Weights of a small image classifier.
Data: trained on Sentinel-2 satellite tiles (TerraMesh), 145000 training examples, 23.6 epochs.
Rows from block 7, named by matrix and row number. Each number is 500 + 40 x the weight over its row's rms, rounded and kept within 0 to 999. All counts start at 0. Numbers have three digits each. After the name is the row's rms in percent of the matrix's.
# convs2: project pointwise conv (model.blocks.7.convs.2.weight, 160x640x1x1), inputs 0-91
convs2.17 097:500530462539409490536502506454584584453506504541460530492522506522435550516488475453496464508463483463501445471497473472489422523522550513477473455430515458487530405517425485483497511412556505485553472537464503480527456526540458484507579430524475481481473465519483548525521490
convs2.18 095:469579491520463544492436510585610495559580479510530445556566514569520474548537580520517548629512546500561456504535471526523485492444563516546489512606535535497499510546462497496519490486465438539495526570522529513504474481549483491447455449543449506488564428532506484515460482
convs2.19 107:488442493529523516537430501480448455493510515482534496525518550520493547482530544501524414436494486488508563552438446499520528525525456556529520411555493540471500543579511467412541581489514526456427549478514485471510536498464488491474572459529470487493497400476516540516518429
convs2.20 105:517521443422411569543519430535419490458458479468447507465498495487449524498423561560534459461439537446484546493454495459493495524484462529501460444472503412538493488491450547536489523553486493522540424507505455462515637478603455519491590455478487602456515590443528531479576591
convs2.21 100:506542495453522508497558557450462477549492507546459518490565512453565462482596514499499541511569506522577470511466461506558525493570524496488470548490482572503528546482507510522523517512501510512620498374521485543515490482515487514514515536502521490508489459575476524496412465
convs2.22 100:523519510584535482449462526545536546512530513516508495495503461432456514496464506487528467503471469473544487517428444476511456499535498473478444537413577481498535650480474498487496578443539524524536474519551495566493611582449520506506489448486417530476520450535535539510472506
convs2.23 104:499482488566492466440538483450482455525497511511549490492483552606511458467535512482512470440493508490558483498429483480543522548567539523579506569497471509408509442467478473517509487618476475483379530483490480519539505426457522555491538496528503494539521543521401440536498520
convs2.24 097:470464505398438475535462474528453436498488512468521497473532491531490512470497512509502527511510521523467522541506455459466424509454479553476474434504510469549490477567498515478496476498480459476474491515538497500547497470477506466483523561474465431533544376527577516474457397
convs2.25 093:524474462436441454395508511498583520496462508535509532536483505492491470560506494515506512522479487448451504528507446534468487512559533535506432519457538462550484553566502503515454512517497494476504488526498466486523556512535518564532507501520503539489506464542488467525522448
convs2.26 100:477487499515529548448471533536492416513461496448559489529466498503507522547532486473491553530516520569505450531446476496578502565496537510524535526513507568515474431502479485451536455490513504520479489442494452548443425492531500544536522425505463538454468414569457457500423435
convs2.27 097:553547563446515501512572485498554515437490509450491490521546447478506543430504487485517481452456507511447424508505487513563464476480547504582507447430505479525515506530547500562517455504514484518545523591479519536606417540548537497486533486539521406501519464539447446539540410
convs2.28 100:493531464400462496493514543478412540558502504545555484485555484507538501570554577463503477481483508563510492490492480520510552542545470492526491516541486496518548538470561521470483418578515566417576451449575507485561482506559542514498507469510543494453514569447523490547452552
convs2.29 095:510570356509506488468545467516509539475483520468503463453464536524486498500555504530552439550493463497467560463466532535492554493515622505543450445446501451435546472506463498418509531433510516450469509482477468535492499491460457447481473473488512531511501498511496490571495432
convs2.30 093:486552584570543521472462479517469497549554450510483501503546502412455524509516560499505464455525515562470513466435524537506557497522560499491473453494458466480499528565489504516453456501502467489535485501520519508531445523503523355469520531505516495474495402509540507483521586
convs2.31 092:539446494588549492556518548550389574499509500446536528452517491514527508555511488551483460509498514488439467528426492501478514522496483526508498420525441524595527587431530488566480442461520560490543567448455491528521630473537512512571437492480522465445495541465465544514563521
convs2.32 098:493520527428543494505503536494549516464492486448523477451476556462540543508495509483475506585497494551529490525519572450483540472543493461508612563494495479532468439443497519529508486517522489558466475543525461508475496516515489444557550534545449545501535572508466552434480443
convs2.33 097:540521557482522475471517523550421535487483467564525424436533529517551521304517488543496511551497479549529446496532535458466531446460447486538562470536445482482399529549480536520522476454494530427448472518501478486472477507449493580511394494462459546504509417511480517500477364
convs2.34 095:521474493498458483513519415477559508527483490500489513492460513535551499494467415511513470514417463500503393506458473574494513514432397531439537485512473538469465515475434519499481455537554526383601442489527444522409520473399469483500539483479498473484525506424497558561476436
convs2.35 096:484426491465399490574487445455437495523450473529448511453449527453519511505434517505534451566528510514534518467461527557472508428472442464479562523506510458527455542534513419512522468512553491596488537527492491465427427525471540531492507486511542470491514499486432534473505487
convs2.36 095:541490467466577501499537476463437456479492478493493524547534470481586496495470496530530495510527461568455487536513537537473474446560460491497481488535435501414454508526518500495585524506510499577547484474496479543465442523499442511534448502540512474552511548510498605554392347
convs2.37 100:448448479432510516482525571526463504431474484591441516433470519455558462335454497496483541554511503485514540518464533487528447546416514479529413462516469516563431538514494589484510454528507516452535461482495519506501426475453497495508438494494528534506500414562516494511451517
convs2.38 101:490528448502514484550546492514447524556533475497502489463520509448432503400499465534480469518476550550482513499506530488555426471486502461510479470524523454532514546540471500465543572515525455494554488511553530508440529510416544425448444462502492615493489508595493475474554475
convs2.39 096:496489424473481487402453498517522479568513488494542559454505484505470494496492513472505473510484534483485467539491560518499492488500526520522485575453515477444517586391507494467527505550486450472518480518481516504460406468526474438505513495476526487490501607495461523489625477
convs2.40 107:517551519520473476589436595469490492484531466526507540546476494572460458426519515440469554482580553471496464519453472562544522479504513522529532507488478454503521447581547447517464543534549521511537472518423481465511416471547538473509515533478449441502488546473557519570523542
convs2.41 104:462428477547416427495502468505530527461497446583454539486524511449453466588473529517469481464457568567517435519433491454560517424508503545501475484557458491503501533500500469592498552412506501372464578485505442548436416528541436505512554480507497424503457399511485513505578470
convs2.42 097:501490485547462505496592526540505492508526489583568515511520478529479466630511426466496520509513518560504531468462490559503424532399480489526499566433517515491447505485445517486458520461442559481507518490533486504507511503454498465494479430478472570522531434438535489494403461
convs2.43 097:527564505605470542460477478463390458500516485505468513498521505516446594458543503452515463475541504487530539501414457493518533545466543546508447486539482514444546536503474546554477506562548529493507489502520503549473442535440455497520384420539471525496470469499504484480547442
convs2.44 099:552507531529493473558399462503510482488483504525515514458492494546573452528483531529486531462529539549450615476470454548494495487521495531512551469516513502563515502489529439488546532564549512567439479520549512486545638528463521522492508518551527499439473566512629476509541633
convs2.45 094:483471542487402451497500526481431447442523517481519479441478513408462583424511427545505436506448483505477496499527438489516475514563434521489493416474489464554539518634422472502481524445545563466601502459435517470512389489546453490466541475564496505555503401532495540525438390
convs2.46 104:481544497478472521515430530548541500550550528537500500523448547492488526528511537516505466569528491554506517498521458510526587524581502473541546531540465465534515492490467559445466429473586451480427533471587496537484563444527535467544446479503535528526490500441616455475480442
convs2.47 102:500531550511383462493516489420528470566452472448570443531438471502539433515506495489485518565486459500503516481527523544500480549495480485481513504491498432491579426503504546497466432519554488487478520529478517474454488527511577482501542519519557430509508491500445471494509497
convs2.48 097:506434475424460524499515480495455548479476521618490498539485509559504550521501396522495525459550522505471470506595520491475462471351476483496505478506540543493486518556454451435477493499532479446466474477466510465549669556450453606517519487513525465452507455483524483523537599
convs2.49 091:504501559419520528543505464493507623514510463471503504495466512480526500475516514496533535477460479520496424493475465473503519587418533456538472456459476483498548581494564522525491513546470442455495458558635486466447543493505580504489453561453461499516487508435595487530572460
convs2.50 094:498482467487458478475480506503474505427540472544547558479484554436450486450500515519514537491510484536531531459523586478502474536550533519532494520474483482482486458500473501474496490452536443519444479468470496438542479542481546536524538537486509502531522466489465566497454512
convs2.51 100:433498553541530510485473502488538454428478473452494505513469515488432515513553429489540576518474549534470520543512538456496485491436583479494520497500493544496483626509555493538527472466483558496493484512548472496526501534563449573438440517502477478522515467444502499445460600
convs2.52 100:533510581485494474452463476474533514431473486446454501473531439529510504503550530479489568458488483459483535500611434536525459512535478501458459484499498489488506431489525509419451468542472502455551485489488491497473514436496525495475448507524421521511506494421480505473529523
convs2.53 103:503492534532555480478486495502523546512542531463544496525522462451568466547505587514483489520503496550523499463500512501477465459365474498504523568457521473464539443575490454496525469445554495586425486499500532442539521572436502481495496440475505571464487486519444535474452610
convs2.54 096:518418523514529470546403490532429456431514465526506473493536508478540455360449556513467572550510498517489528480558452496461513470433524502448523530520517517481430523484556479470504568552482468534453472522484456533458499475592477522520479498532516520499481462547434510546679496
convs2.55 099:507545507447560487512521535524370425450474510461546495505500514425498523457515493499520517514534459504539423499461525476465480542528450498545478453467521535467433415536444521411503422436559465443472496485458505475535439504494479534501468521501560518509489400519482516518459453
convs2.56 099:528450517547500477506437457559569597586505518450498548496533476460602492445554535516511506530456516496513603464543476445482494439411448510584496524554503487422556486523529477518531489505493449569628541546506463548476457513470593521498408521507525518478489514504535534526607535
convs2.57 102:495537512537526436502486522546438532542497497474524472560529511574497451444578437482478580507481494498522530464515488550492487473552454500546540430527516555571501472454503478435465494526458545482383458518453509430497424412488460607556427503495503471513472504514513512544438451
convs2.58 096:495446479602486453537511471455476477560498513497544493531507479561507456423469489465479528518510572467479510507472448592470516521489480494446457572521481555445502515517463461509501486544472491521543522503579515507496477541561527469476493500509555596487493506543540474447610466
convs2.59 102:506426473470566508488573462562526462508511491502508525493488536467469480490503453544542570487494489560533502471387481492534542521393547492540563457556553444490507538528496538457451509431494482565542458521525511465545447513467575487500445444492519528500529507496454488493507441
convs2.60 097:509469493429601501539467472570527488465556519502464475584484445499526464621458515495486538519535438483570530460560489420480469500472442471523511452546461474468484401539436476563492461469531497549460456537479492497533590519480477539509587473488538505484504515527478416482507570
convs2.61 097:530464593580536505478462442469494449459474453436456545498501528483457473409508449507512562567503487483469395452513460514493479483470530489529481505421561538536502451442531481507476500430481506536613510508546554482492542526466490503529507544456547496508503504561549429443535517
convs2.62 100:493506456469464480438540496470572526468518477489467468545457486443510583585525547480503470553504472506481480552574421492477487510563408509466541591437512483531515579489533455484604520476486550435560484494524509465456507474453411515498533471507425471491526507456513476557467556
convs2.63 101:513479442401517485474532542490534568509471486517462535554477531492580471533472478454483437485500489430531498478550468527508492478429416491517457433544517583465432469490492516471517476450494435460484487532512504468473568449550524499508498452485504468499484522492566509538464519
convs2.64 102:497493523404486521500575502499437584540517500421495497517471468553497497577500468528508493482458527493478455499500447525516509508470466499458470414477439506477521539509445506483545525510570512395493479461444446551479582561503392506458547457525476536510537491458507473500468550
convs2.65 102:507502498561471495520406536579610494483540506536495470446548538562438545516517557556495518508516500469484530507457509539545523603449618462479454485503487495491516495494585433494505460517604471581383553529609464512418474523527434541528501510475535464494489485511524472448578586
convs2.66 099:491531462514551501493435515488496497589476513447487468531554531537530480488459499516460438483533474542505462523546508501497509481560472516541546531528504499512403492558469497472505513485522492526608482475510541480490557500500480422482501534458513493484523503379456490463416451
convs2.67 103:518511489536506534557445541566464463481502508523438488497524486479431441545501519518486512407494535546486586453510459478492492591535495499499483483499515414537502483529410536539515496453507480573474450505535489505522460438439521512492469545441439502532519468446477477477529415
convs2.68 102:524542518534532528572526578538494493493486477541531520503500472457454502517543484475491513500496537459422446567501526522495478501546511492480557495523492502522455404504473569512475458444457522569397539471513526473521505600519541481460492485526516477484526489529468509514529484
convs2.69 102:473540433522514503488541506542478533448493495514531484541464511503506553539514487462510526511533462490477470461495489520495489458456499497514539480514495396486556556480508441567485517445488501551569542554500516512457428428485582472466475456531447520506548442485492508503504301
convs2.70 100:485525567505587471470538498539596514481486474553433441538475490504469511541509467509504496486523510480442457476635463444527555457561440561486534528501457487548553512482561460445484462539498474483435498451472529536571517435533569513454429456497473464505505512548471501494461380
convs2.71 102:506456458508416470459542500498574465486495527492541467488547522518476483533477510506535545461478549502507473484491582497484510543531569497456490543450521454458491529509467526489491540523495515474394540491510558515533447500550459539458465487522505548533427478478481489468463528
convs2.72 099:549524503452431505495466499482548452564523515593554506465527408521488645461537444445486535494478567550500428538548479524463528472617508505409473515504491527527515476498554493515502484569491468459485452523497506541582530543504455516500497560572518452507529499442472499496451590
convs2.73 103:497472523493527527465527528536451537539500497541471517491479503491517465405615512475494533545555474444475538518485480466477523481662431493514511474467516518552535504571502488514512451515397501495478474440458552524512505463462491539541424484514497570486506483480531479469437391
convs2.74 101:468436519531548493534513467519495551472469491473437485543440535513444479511509455508526495462539460519463467514514525575519581524496524460536538509530521552486480544462553478554497429482558591512449531510517529541482568525552506486516451567475468433464519516400533552507552480
convs2.75 098:506498502512519469449549489478532497477508533448487521518521502509503478532504518484517501494488482521507564505505487495486509535406505459493503479495489577518534445511525532548487550449469427508431521449499530501515514537501496498450486487495513535516485509533509493492422364
convs2.76 101:519469481549549512558513573493546517457514488503462459489550498485508489408497462482507453459519447471479485518416516498548490524538494517521446520486518465520506454582548459493474499516501530464631494523454466528485594585520471456504472465542501492516501437511537543511511409
convs2.77 101:468548516525576516484517514532552480518512497501519557438522453480550474487471435455501461465488449572542432542500531512520508545535502499496459554457519507479517438508586567470532451565558505550462451490521505526495504579488591448510410448488531473457477549513600514471369528
convs2.78 101:480446426515488502466482506488531607430467494615531495495485509483498560398488449550499495425521488481491472498459534466529460492512436500466532503508525506480485460462486446499490468569396525440445503516413480502450553397453448483485489559495512477541517563438439477459687556
convs2.79 099:483538493536539436556481522524475493412541533449485484463488533507553511478445565513497474423472500472512482503451575489520578418575480476498482484556485478492500531534442510535531508474469459516557485487437517525491573480469453429486463565523503504481486439432533490505561437
convs2.80 098:497519532525491468567537481523418502506502493419497502493438453460436584463515430512522454500492512530421611480432470534473509531440516468503576475481504502497540519596502537501506532461483493471496528525474505472466615516471468582498468469545491512475450536471466536485577396
convs2.81 104:537549499532473490499543500459490508503554490449557504459516501501538436480534538478465469505502513554463556499623449493440535516569460511463459483504489493533476400429483463485509529402502507573440489492524512446488440553505492511541458564495532478467482447523500448479523524
convs2.82 104:436533499435479502468492477457444533473526531572561561473507429534536523466466475506522515422509555479502484481455514541485519528533573467484551511502525428518514519578440474492481539492444451504533469493490493429443478531508441572491511532497535531504489532582575552496428541
convs2.83 099:481506492520565544541535533573491452552506492497491508543464545564430503571539485505485465473436449510582445498599577487460549491533511466482506522558463467437488514491537532529495522591486585551446525532480505470488538492488487452479442479549562573488480515500510516457559557
convs2.84 102:449462488489468502518393552494494549503454506546474490519486458541575368483482459486497487428491530478528492541439470502455472422435565503483535506552475471494549412555496506515535519516514488486527524519580511493518504509629529486536570481490561495526497469581537550490623508
convs2.85 100:500467472480501519516515454451541493508555538449452517542525534500529556417557487524517524468515482511524428516524493571426531561436502518540552442430560500474549615449535492490493552543502495495502553532571537494468510518515538540494557417521518470486491496522490518500554562
convs2.86 097:540446539590504539519526575563462507511501495481532480471531534477468512411482518491507514514503467507506493492527571519490526519494509513486454478491498560533530456490467494554499557447492506503469466485495526504497632473552568495509533443474475539511487434552374527480463544
convs2.87 097:485611539494518460494513512492469457461462488546475536472477469563520421511484427526508563459482491566554494577487497519502448504567575501514511491592506555530569584431506498492502425462473505461445483491526500471528475439441495451504539480502535483550502502533582521538405526
convs2.88 100:506473540523551531531527485546503502501552500478425494570576483495420507566497432556496528502498498571481533494459510413521510491416489513422491520568476491468508416575526512503458528532510553573558476498501503494505555553443497422432483498496454509502441544492517453466466509
convs2.89 103:454485463504516563423500519535439525513498518503532568498517475523476534423458598473496485562435464499442513483478475525491443507513541498480544524452514441425469530470461492476469510491536486527455464518478478520434543513425553506533430520554493463460468476538495521475572555
convs2.90 101:494483460536553552465522554517649571483484495404531531560433430487541484468553504496493454500478507555449482458500496542441506584463445473452518513434449516460523471456466491466467486441462488592518456551453516482471591603493497522525525531477537471527463500497510458503569484
convs2.91 102:520463523470492418527559468481510467453477499515469483506439528516566443517502479491484509467446475510494533517544566439506539420412459491487497540458520402543490542518467468545477446540513444456538528519577522477456518511509552482562495518487488547479518515471500457504376503
convs2.92 101:487516479452449529495546498420488490543464462463489534484483523511506492429484447452507506480479464448432441537490407469491521522417561480490556497505511537421524491498442465462469532480509492533479498504405485517450414498609549541517532506528460422472522510470543463455495569
convs2.93 104:468583497540445528575436486471538503423456490507545528510511501555464572390468527467449550594456511478584542454548545434517416510545498496489521484441468488525511536512475434541478513450494494388486457478546484522487502531519565505458543496468492446517474475477515508484504511
convs2.94 102:500560490448502487463566495458580431518509518550485491538525537539449512574491468502490420493533455483529546452571556530505455469623505507484460607471499481568532526474533550509441457542520443511333473513462508470484423581511523488492436483493525480515497510485502453488476611
convs2.95 105:492466475542549466571471504522447425552503503435552458552513517549468571561494516478509442490477481447508469502570483432506528489553610551520511506480499492492532454510538487487524478479497504533447510493537453550536432495539620535537526433526478478492478598453445504503559525
convs2.96 100:530517482535420477458474517515520449519479521479494457498522576526583472428516531507494488489472537494532481488489464453495476464468498485446512537426545453482542531452452495457441510467506515539395526517502485478463586479489455593584619530535534560493558483536563437455545576
convs2.97 100:524503484491492459497535486558443436535501515441550520568499544443529455274456457476479501507486483483545456533495522486498499507428479479525522542506516476504456472491522518476506467550420419481580468452485507520437514452562477479484493501526490514531488461563510527484572451
convs2.98 071:555473539503529476462482511466540495587465518486447506570535518535455461501504486484468445544505505489495516548519500423540516546497546552539448575508471500478529445423475607447548497503534439453496506513456473494485508559515432585514475462507480523504509513456533474424477516
convs2.99 097:474578497389596512472431445587523510528453505406533483409498492499441501383498432494507481491479524426502421549560515455530541529581458510468505525504497496464528565506466499480517568491542423510441500458511516512533588529494435520502497570508481550487473496467480483555372500
convs2.100 095:467512578454528509409497447547466538484520479454512459467471455433497511374586477492470439533501559464449476500380458513512545565483476488454442509507484542467537554476421503497498478636461483485499490514469526509561531479458534528416456461506524424494539538472530555458487493
convs2.101 102:484475469556509477377402410473519504504478493445540535523502530535533537533451453514488547544526505490515461495474484520498484476478478517550498515501576491528460485476479519514490415500532488512516513443472505525449574384443550549516564494511471459518471488523555531554408488
convs2.102 103:484497496500522510506463610526519468498530500431502433511528468552476555460436543481536520522528526536436513511558459469491446507562531472469469522420519443450517439486485517514503526568449496466616461508501536464495474484514453470546519508477507518499530461460470386454505505
convs2.103 099:466559482419515544576493479500416476565513499476505580497498487522403603556440566519506470488457527514501544483497557577532499492488508516466446433548517519418506479564413485557513502480512540412551395542504518445537571569464477423504469451514433485460512456475489471496430564
convs2.104 102:493476479467488521513481541484572442491496484477524511485467494504591474609549451519505511455524496485551569529575544510511452487498518533478538452486527534453441582439531491482554499484448454543429525478532486498512502502515451440476487496527522510510498482497583560489518390
convs2.105 101:503489584578456467484585531470437529482571519459525490543495487445496556461504476554538491558438504477511395463503484544545465499399522501487467433533534501549572506517494461500507475398493510557544465511463507540470674448469437501478499464473497522500565423518500552474517439
convs2.106 102:480483459576560524486508510557448511496517469437460503536511487544484437538503436454483470458496448493519518486528436524524542517544446479516499531496555456488480503505487490511523438493478502539510476494472561485499523435513519463493545521493446510509523472476490494501523637
convs2.107 098:493518491539559476544482442512493476450519515512424470570504556532479441437451466515529481453463495518439509511531535470492428454489536528550531424569462496546539481551455444481497497403550550481563542481461527466603514487528394467494502493509512472475473505445468547488483405
convs2.108 099:462525546512437513442444495387479522506456491524433504539507473521505546569491498485498514519545513493520465511504403510506524465530426502498583473458508492555456522465428504469507511522481530467471538456484526485471467466478422533462573484515494487506464486554507505492498451
convs2.109 096:470472492492506517499519548487492566450474490539517472470485473521546510438496504523498443552503485510444498540583476592525483471484498536511466522484454484501450513536493500494491522478438500484604431517467472528501509537489514527475580517532477561521506453532492483532509478
convs2.110 098:498524531533486509504454602529532426469436485452501504507475475544532531505585483401500487542543464500545506529402547447549536519554449488463493527458474516490477569527473548444519469550552498604504514520546508485540406503451468446413389535521522554518552592470536492559555426
convs2.111 091:494460511544553531447489469535505539447508518571522538493478520478470478473461559520484534562540453503564486476438493398524527475478511521466448503515511562503557463458534554478537459416529471499539454512466472497512526541466485487510504456507500583523525486502506480493547451
convs2.112 113:469508456519524475548453572484431486506528492537473493525492513499494491507487523471514539545481553534554485550550466480481492511555528477527415486557523488527461552496489473531512479457491482539507492515513473504517455508452545522472448446455565588441529499480442502483532536
convs2.113 097:435528471559567532576581514554478445464513500553516480544474500540442514542476501465469496525521498533491568511482538534511559492575508485512612555546520440521496531523498514502532462490470544506624476525488496474484520530538493473468436511490505435569596492467521507468497418
convs2.114 098:448514459472521540493490441512472530459533485442520518487573458525524469406486448494525547534528521490476537440494470483514595528554537498501518571627551512435531503484468536470515462505537460480538476512460536524525526580538519506502522455512470473530504473470519564471428446
convs2.115 096:469548546479458500524442500523561504456554508499524509488467490485484538410475499502531471503461484461460527459515588493494535455423499467539449523498505442472465470497500491552494530474475498522493523498561509448446462482422604472474449519481458481493514509516525528476432539
convs2.116 120:520531543434469427502550492557594464544477519437496486488418492501467522460586518463509519489497519468513519522512532502511498459453467454574484560477508417540547547532542607508531485498425536481535484503562461527501434445530470556516515470467483470528495450453573520485544530
convs2.117 099:484470425521531549537533488539551581499424486490514549448497520535468453475536524509466372512501478489423521505536538507563479486529443515539495498505469410547533533529451510515495443496508446507382512503527465500546576498535507514504468519429461558459529511528472558482545586
convs2.118 100:527483536471494536513518492488544484498482496530502505484469494602471586503486474519512449407482479499476520526581508480542517468501547496512521594486511477594506525490490478530495523520435495487488449467562491459491574468527497521538515516499434470498500582466476500446442453
convs2.119 104:534433522586435506448530476468449417554434480527498512492498539487530505469487516485512487514474490456479509565526460566536603505484528523448401524548513524499528492438517476544504488472507451428439491506552495486526511564488509406491539496489536532532511543588470483512547469
convs2.120 099:514467428568487486512494546460446487476511510549536483471488552493491466454487429504459398499535513505470461497449616468476539489545477465492458549506504464474476582503508468554512488538540482517471542503480481511475549515479483422517492495493518542467486527480510487505424376
convs2.121 097:516511525528531451473530516505481472457460485483458544455457509532444487474471437436481507604536521484551450502477508504483523491549480524552476506476478507452502481561429522480560490421535421413362544497552512517498425461449525433484454440531487511458555470484581510521325401
convs2.122 100:503430458465550503486518506488533464512497503456539514442468529396510488486492509523538456531499471534565498474406506557509465477527495513459497405524541501451527521485470516501515474436456500424453491484473526589460552389490480502492472498496545417489479428524505514517424484
convs2.123 097:505506486421557556522438436533532523454488496458433481518549519512540554404438486482548536507546576538491421518464547511560507541445491512532420531491472526444461519507507528524453549494544489464483494518531515471467536499479462483581509549450523438520540499493513503546483466
convs2.124 098:489496545508518488519513529434492497540453471481488496590501470550516482545469472517495472438543535532479369483397538514496507519558534496531470544505485449489538426479504474511467467506497499498357482491443476540495473467477498472500512561444454475515508560495478487453511413
convs2.125 096:488514489488476502537460589477531548533487488409511481545548513499498580609496487471519513415458500521572501516503459491539499482535548483457519515501490500496442582459531518514503478525393476525484456547461476448493535501551553432495468510514554564533487482472502437523507534
convs2.126 103:474565523492500533526456499508549548526489517371480470510505489434488537523499456532524473494441555426461517467483453452476458513581501511478496532495473455483449553519483486516482484462519442590551475513565493440413545553486490489510436556527501504532513430489409505489487533
convs2.127 101:467459489455500502509494420571478464492535511511497453517530507495447567463486524530538509447526535487527485520507512461461553515517432463477481570471519484474484574539507422424503492661525520493513504548528532492461532518476512486484411406476494523418482502486463509456638524
convs2.128 106:494476518427513555537487513529672537517522509481458538550477540485537463428531532532483530550475510487502455475453438508490511406519465472458491521437472524551473475542479492436438482493485485491492523529525544485527546500539494451540473496488488466494453522462552504495538482
convs2.129 097:524533460498550532476516570508491435457499526493536461536502551485482485494462456534487508546506498459477445473594534486509545408504430520565469501500496430528527458433476491511479532465483522448614475492600425499527483469465495532648463460482518570496511509502460504557507277
convs2.130 102:519548549454446472470513535490416502587509521524519457500481502501550485589500543499523544544506504514567558511526532410521465461537610470518476529470471525500446541528533475412505460601480580544462430454458508461510487513472503519542408556463516507477504498534505543522518444
convs2.131 099:517468534542517508530499435543424461497504510470545473520528435534469529641525458455503551449518506464557472469502462536485514567481500484504471551492503438434527556508526473495524514462492544500439512504489508531565574521545557464490544503448473502531489421488556484476505468
convs2.132 098:530520538507490490533524536444563573475516461473522525446482415499417515500477513559512508532532527480491474456484467550524472541463599459533487457475470525493568462515501477492484473586483485598495557489461528527520475473482477572506466466507545462513506526468500585492502427
convs2.133 097:489377518536522456477464586545477481492477484460544490516501431499569530468490469456510474511484558469492502507399462530463504444399487482463472565502450505493544418494485554520480490591478480514513480573492439514518616464484539480462479549454529520525512561517526524544534546
convs2.134 103:556571505501437511485465419505489468515497515497462449471510527431516504593546479492506546511514514532521470509464517415520513522575519505552539533401537441536447561632497529469436461496526526501481462483563509461472523514511419481549526540514472493505567558434506537459433476
convs2.135 113:480506613528418497484459469542515502589501438506458465482507565486523494457501468487509473541483487454535550492479474517572524497433534525458462430548453494475440406482466514477426494576475509507535534477467510446498507520475443416477495502537498476459532438544503473546457528
convs2.136 098:465459495556457518437556515449540507442527491547508485509459526553609447471503393513493442461501487552512470477515500474514508431437539502478487513560530489497534543405493546513491551484462563511450550531433471476497528504479464520517582571439535469521490479557532490507543524
convs2.137 098:492509535524453452553492521522519566528522503447524500507490540538456454516479414497464469466459521537502535493500432500473561516443554525506523540526511522486560534515523550525556475472517498482478485470538490486490516411513524526506487509540487434499489515420458445474542523
convs2.138 098:493486398563385569475432529523486490466452516502544515534418448429473528528509466489508462483454500505551483507484431511479477598449522476511511539485499460478561513497496519528508504543513490581481501500515493469547522441491496500476527431489510481519476480492503495551629530
convs2.139 098:503514507535416529530506517478522499504450490473494490496544444483487464439517459500462462489553582434512516486463502516519408542538468490448450494480513523485488456493469526490518505488491472437544458547496466504534464476413468544483469448454476506512496529514540498520541739
convs2.140 104:506490499468466494428505464502442449521493508550492456489533520524495443637539575491494492545483501537508501514489486456453478599511474529503540447519488505476508483526524507523523437506601481514533536508542511474463527518587463442508378450505548538481521436550434450508494472
convs2.141 096:507522506487515478542533519532447528464560530546529492504527496567451525581473478495512456521520547502504549485418450441509504513532485503493510487511512472500466566490517446529467499507548484478454473523549530461538535450466497498481425540511462567538485467488461540519401365
convs2.142 100:463465473509486544508494498490449484475517520533492567518505504554487509348517571525469477501490412531483420478519533563554501495512606491500532559536484511485438527425536557470506559516497439561493532551487445541452540447460379543482535582560488488484525545447501511535568484
convs2.143 104:501448495437461466516498493428603500540483528491455520507479465508558500557552518481533424517541464520450501462517482538498521567541596502508498486465461500499433405514481492522490558501454514568566517534538498507451537482476520512471519505445599499485515510548522524496435585
convs2.144 115:499507480511515541546536510555458443563510505463420523435510519489509542460505582505559530494484447441457593500522495489506464566581597458500483474429490427473493487519457517454527524477537460409435517502532486428497536526551498442426490475469483450503512526549473508478476467
convs2.145 098:475419544508459491457510494530527487473528522461515489442509530524572507520479485547524534462553511529505438490435489489588539459476599465490537537536505444466504557491565463541559516475474453645441498494464529475547530489495496556505544530502527532501498482451454488461495580
convs2.146 100:521427485507483431545495472453517434522564488507514499438463573538556568433509502503495489628550486535478522472460447508477456495427513466516511486517526560503547563502505481478482448562431459476371528505436518536489497551470472562546472462485548481489515552535549520492626584
convs2.147 099:499429500468505519473468495458526458485532501472530470532521518408594481472542442477531480503502515514477412502492588528465489503345476472519490433558543553529506475443461431495451462437461500430438519522510531483469441513434499495493494488508557488513514541453546511509519537
convs2.148 102:474441480433488535530477432488559468541490517479515478558490526475484516463470476529514512501532487505514555555536554547530550397452484500527520504496570508524538461563481431482473535607483429439499541553494501506513450535508525489459509527568544543472473518430556453504438523
convs2.149 098:473500506400441509455540472414553521511500458419510551525496489488463489492512476490514552519473486559561489488478485493518473560451484482444517443482506484493442479494503537538525550412521446527543487505534483489525452569491496590545471485500441503496528463550513463512522525
convs2.150 099:470507478476507465490459468472531496476532479501484534577529486466486525468544510547532510499490525561523508448500481444508580472527502476461475550474496465477509484507605501471498576444534479571462478545484472507562619589469513483498525539518506480537507466522425505555576479
convs2.151 112:481472547536475526449450529460494454482495518537508468528479536532459515450509485505516459387461477492503469563539557554564499452499559476507416526496517493536520488509482531477510462557469473568470505512473522510479424534474410560537429452516490532469497483411472533464556455
convs2.152 101:520467530468551491495430530481540493525512498532514516484522447547528426438528469517448535526500475420563463441464502544439578457466530510538528394498539484529458569519452518521537477508503482485423471494473528481444557540465465604481446457514473514472519586558491466550558472
convs2.153 097:494552496475487422490481500503528543539494504538579522480563514600522533437475503531482558454489526503513483477527576449483478487461564521469462381527514496502513507564539470504498608599472496571544489513533507561525600550507548471524460487523462479554511472543464543518447477
convs2.154 096:523519370505575419482558485537463484418496501415563453482476500484541475455515488548509504491564454434551480558464438517502548542519467482519477556506453557507480526478511436532524519505478520561487564487510512491489528498560465482500548536490480547537480463441478522508460525
convs2.155 102:502528509497545513531440519535459458523481514496504537427502531511468520463473473480493504525538504490495488487510511533465544483545463533519457439531510483510549498526470487535531468526428461451513524558449512495531481445521460465490511454506489527512493410465383538494483374
convs2.156 102:473456564466474463459479588502498479528488580519582483515497533522585445523508447510535473459472527454463513495425606499505495497464501498540580509462494480532439486452475506507492481495480432437447595506484490514483484508581488486520544520482543503476508466458495507546421492
convs2.157 104:500595569493457529480579539493501496418494513542488496492449445507498423500465563468495457513455516487491510539447509521538444446562538491469511533476539440523462445547521525471445503462489477482611454562453471528502476519527461433508423470449536530546518513597529531485476474
convs2.158 100:476494511487482448490518486529529574491540492560480461380467557518446551576493483506474429537509564463510594547545498476516531537458490489509505527548478500488468448553519520525510499442503465486518505488459486502511492423467477552496504449541475527536522495495462484533467390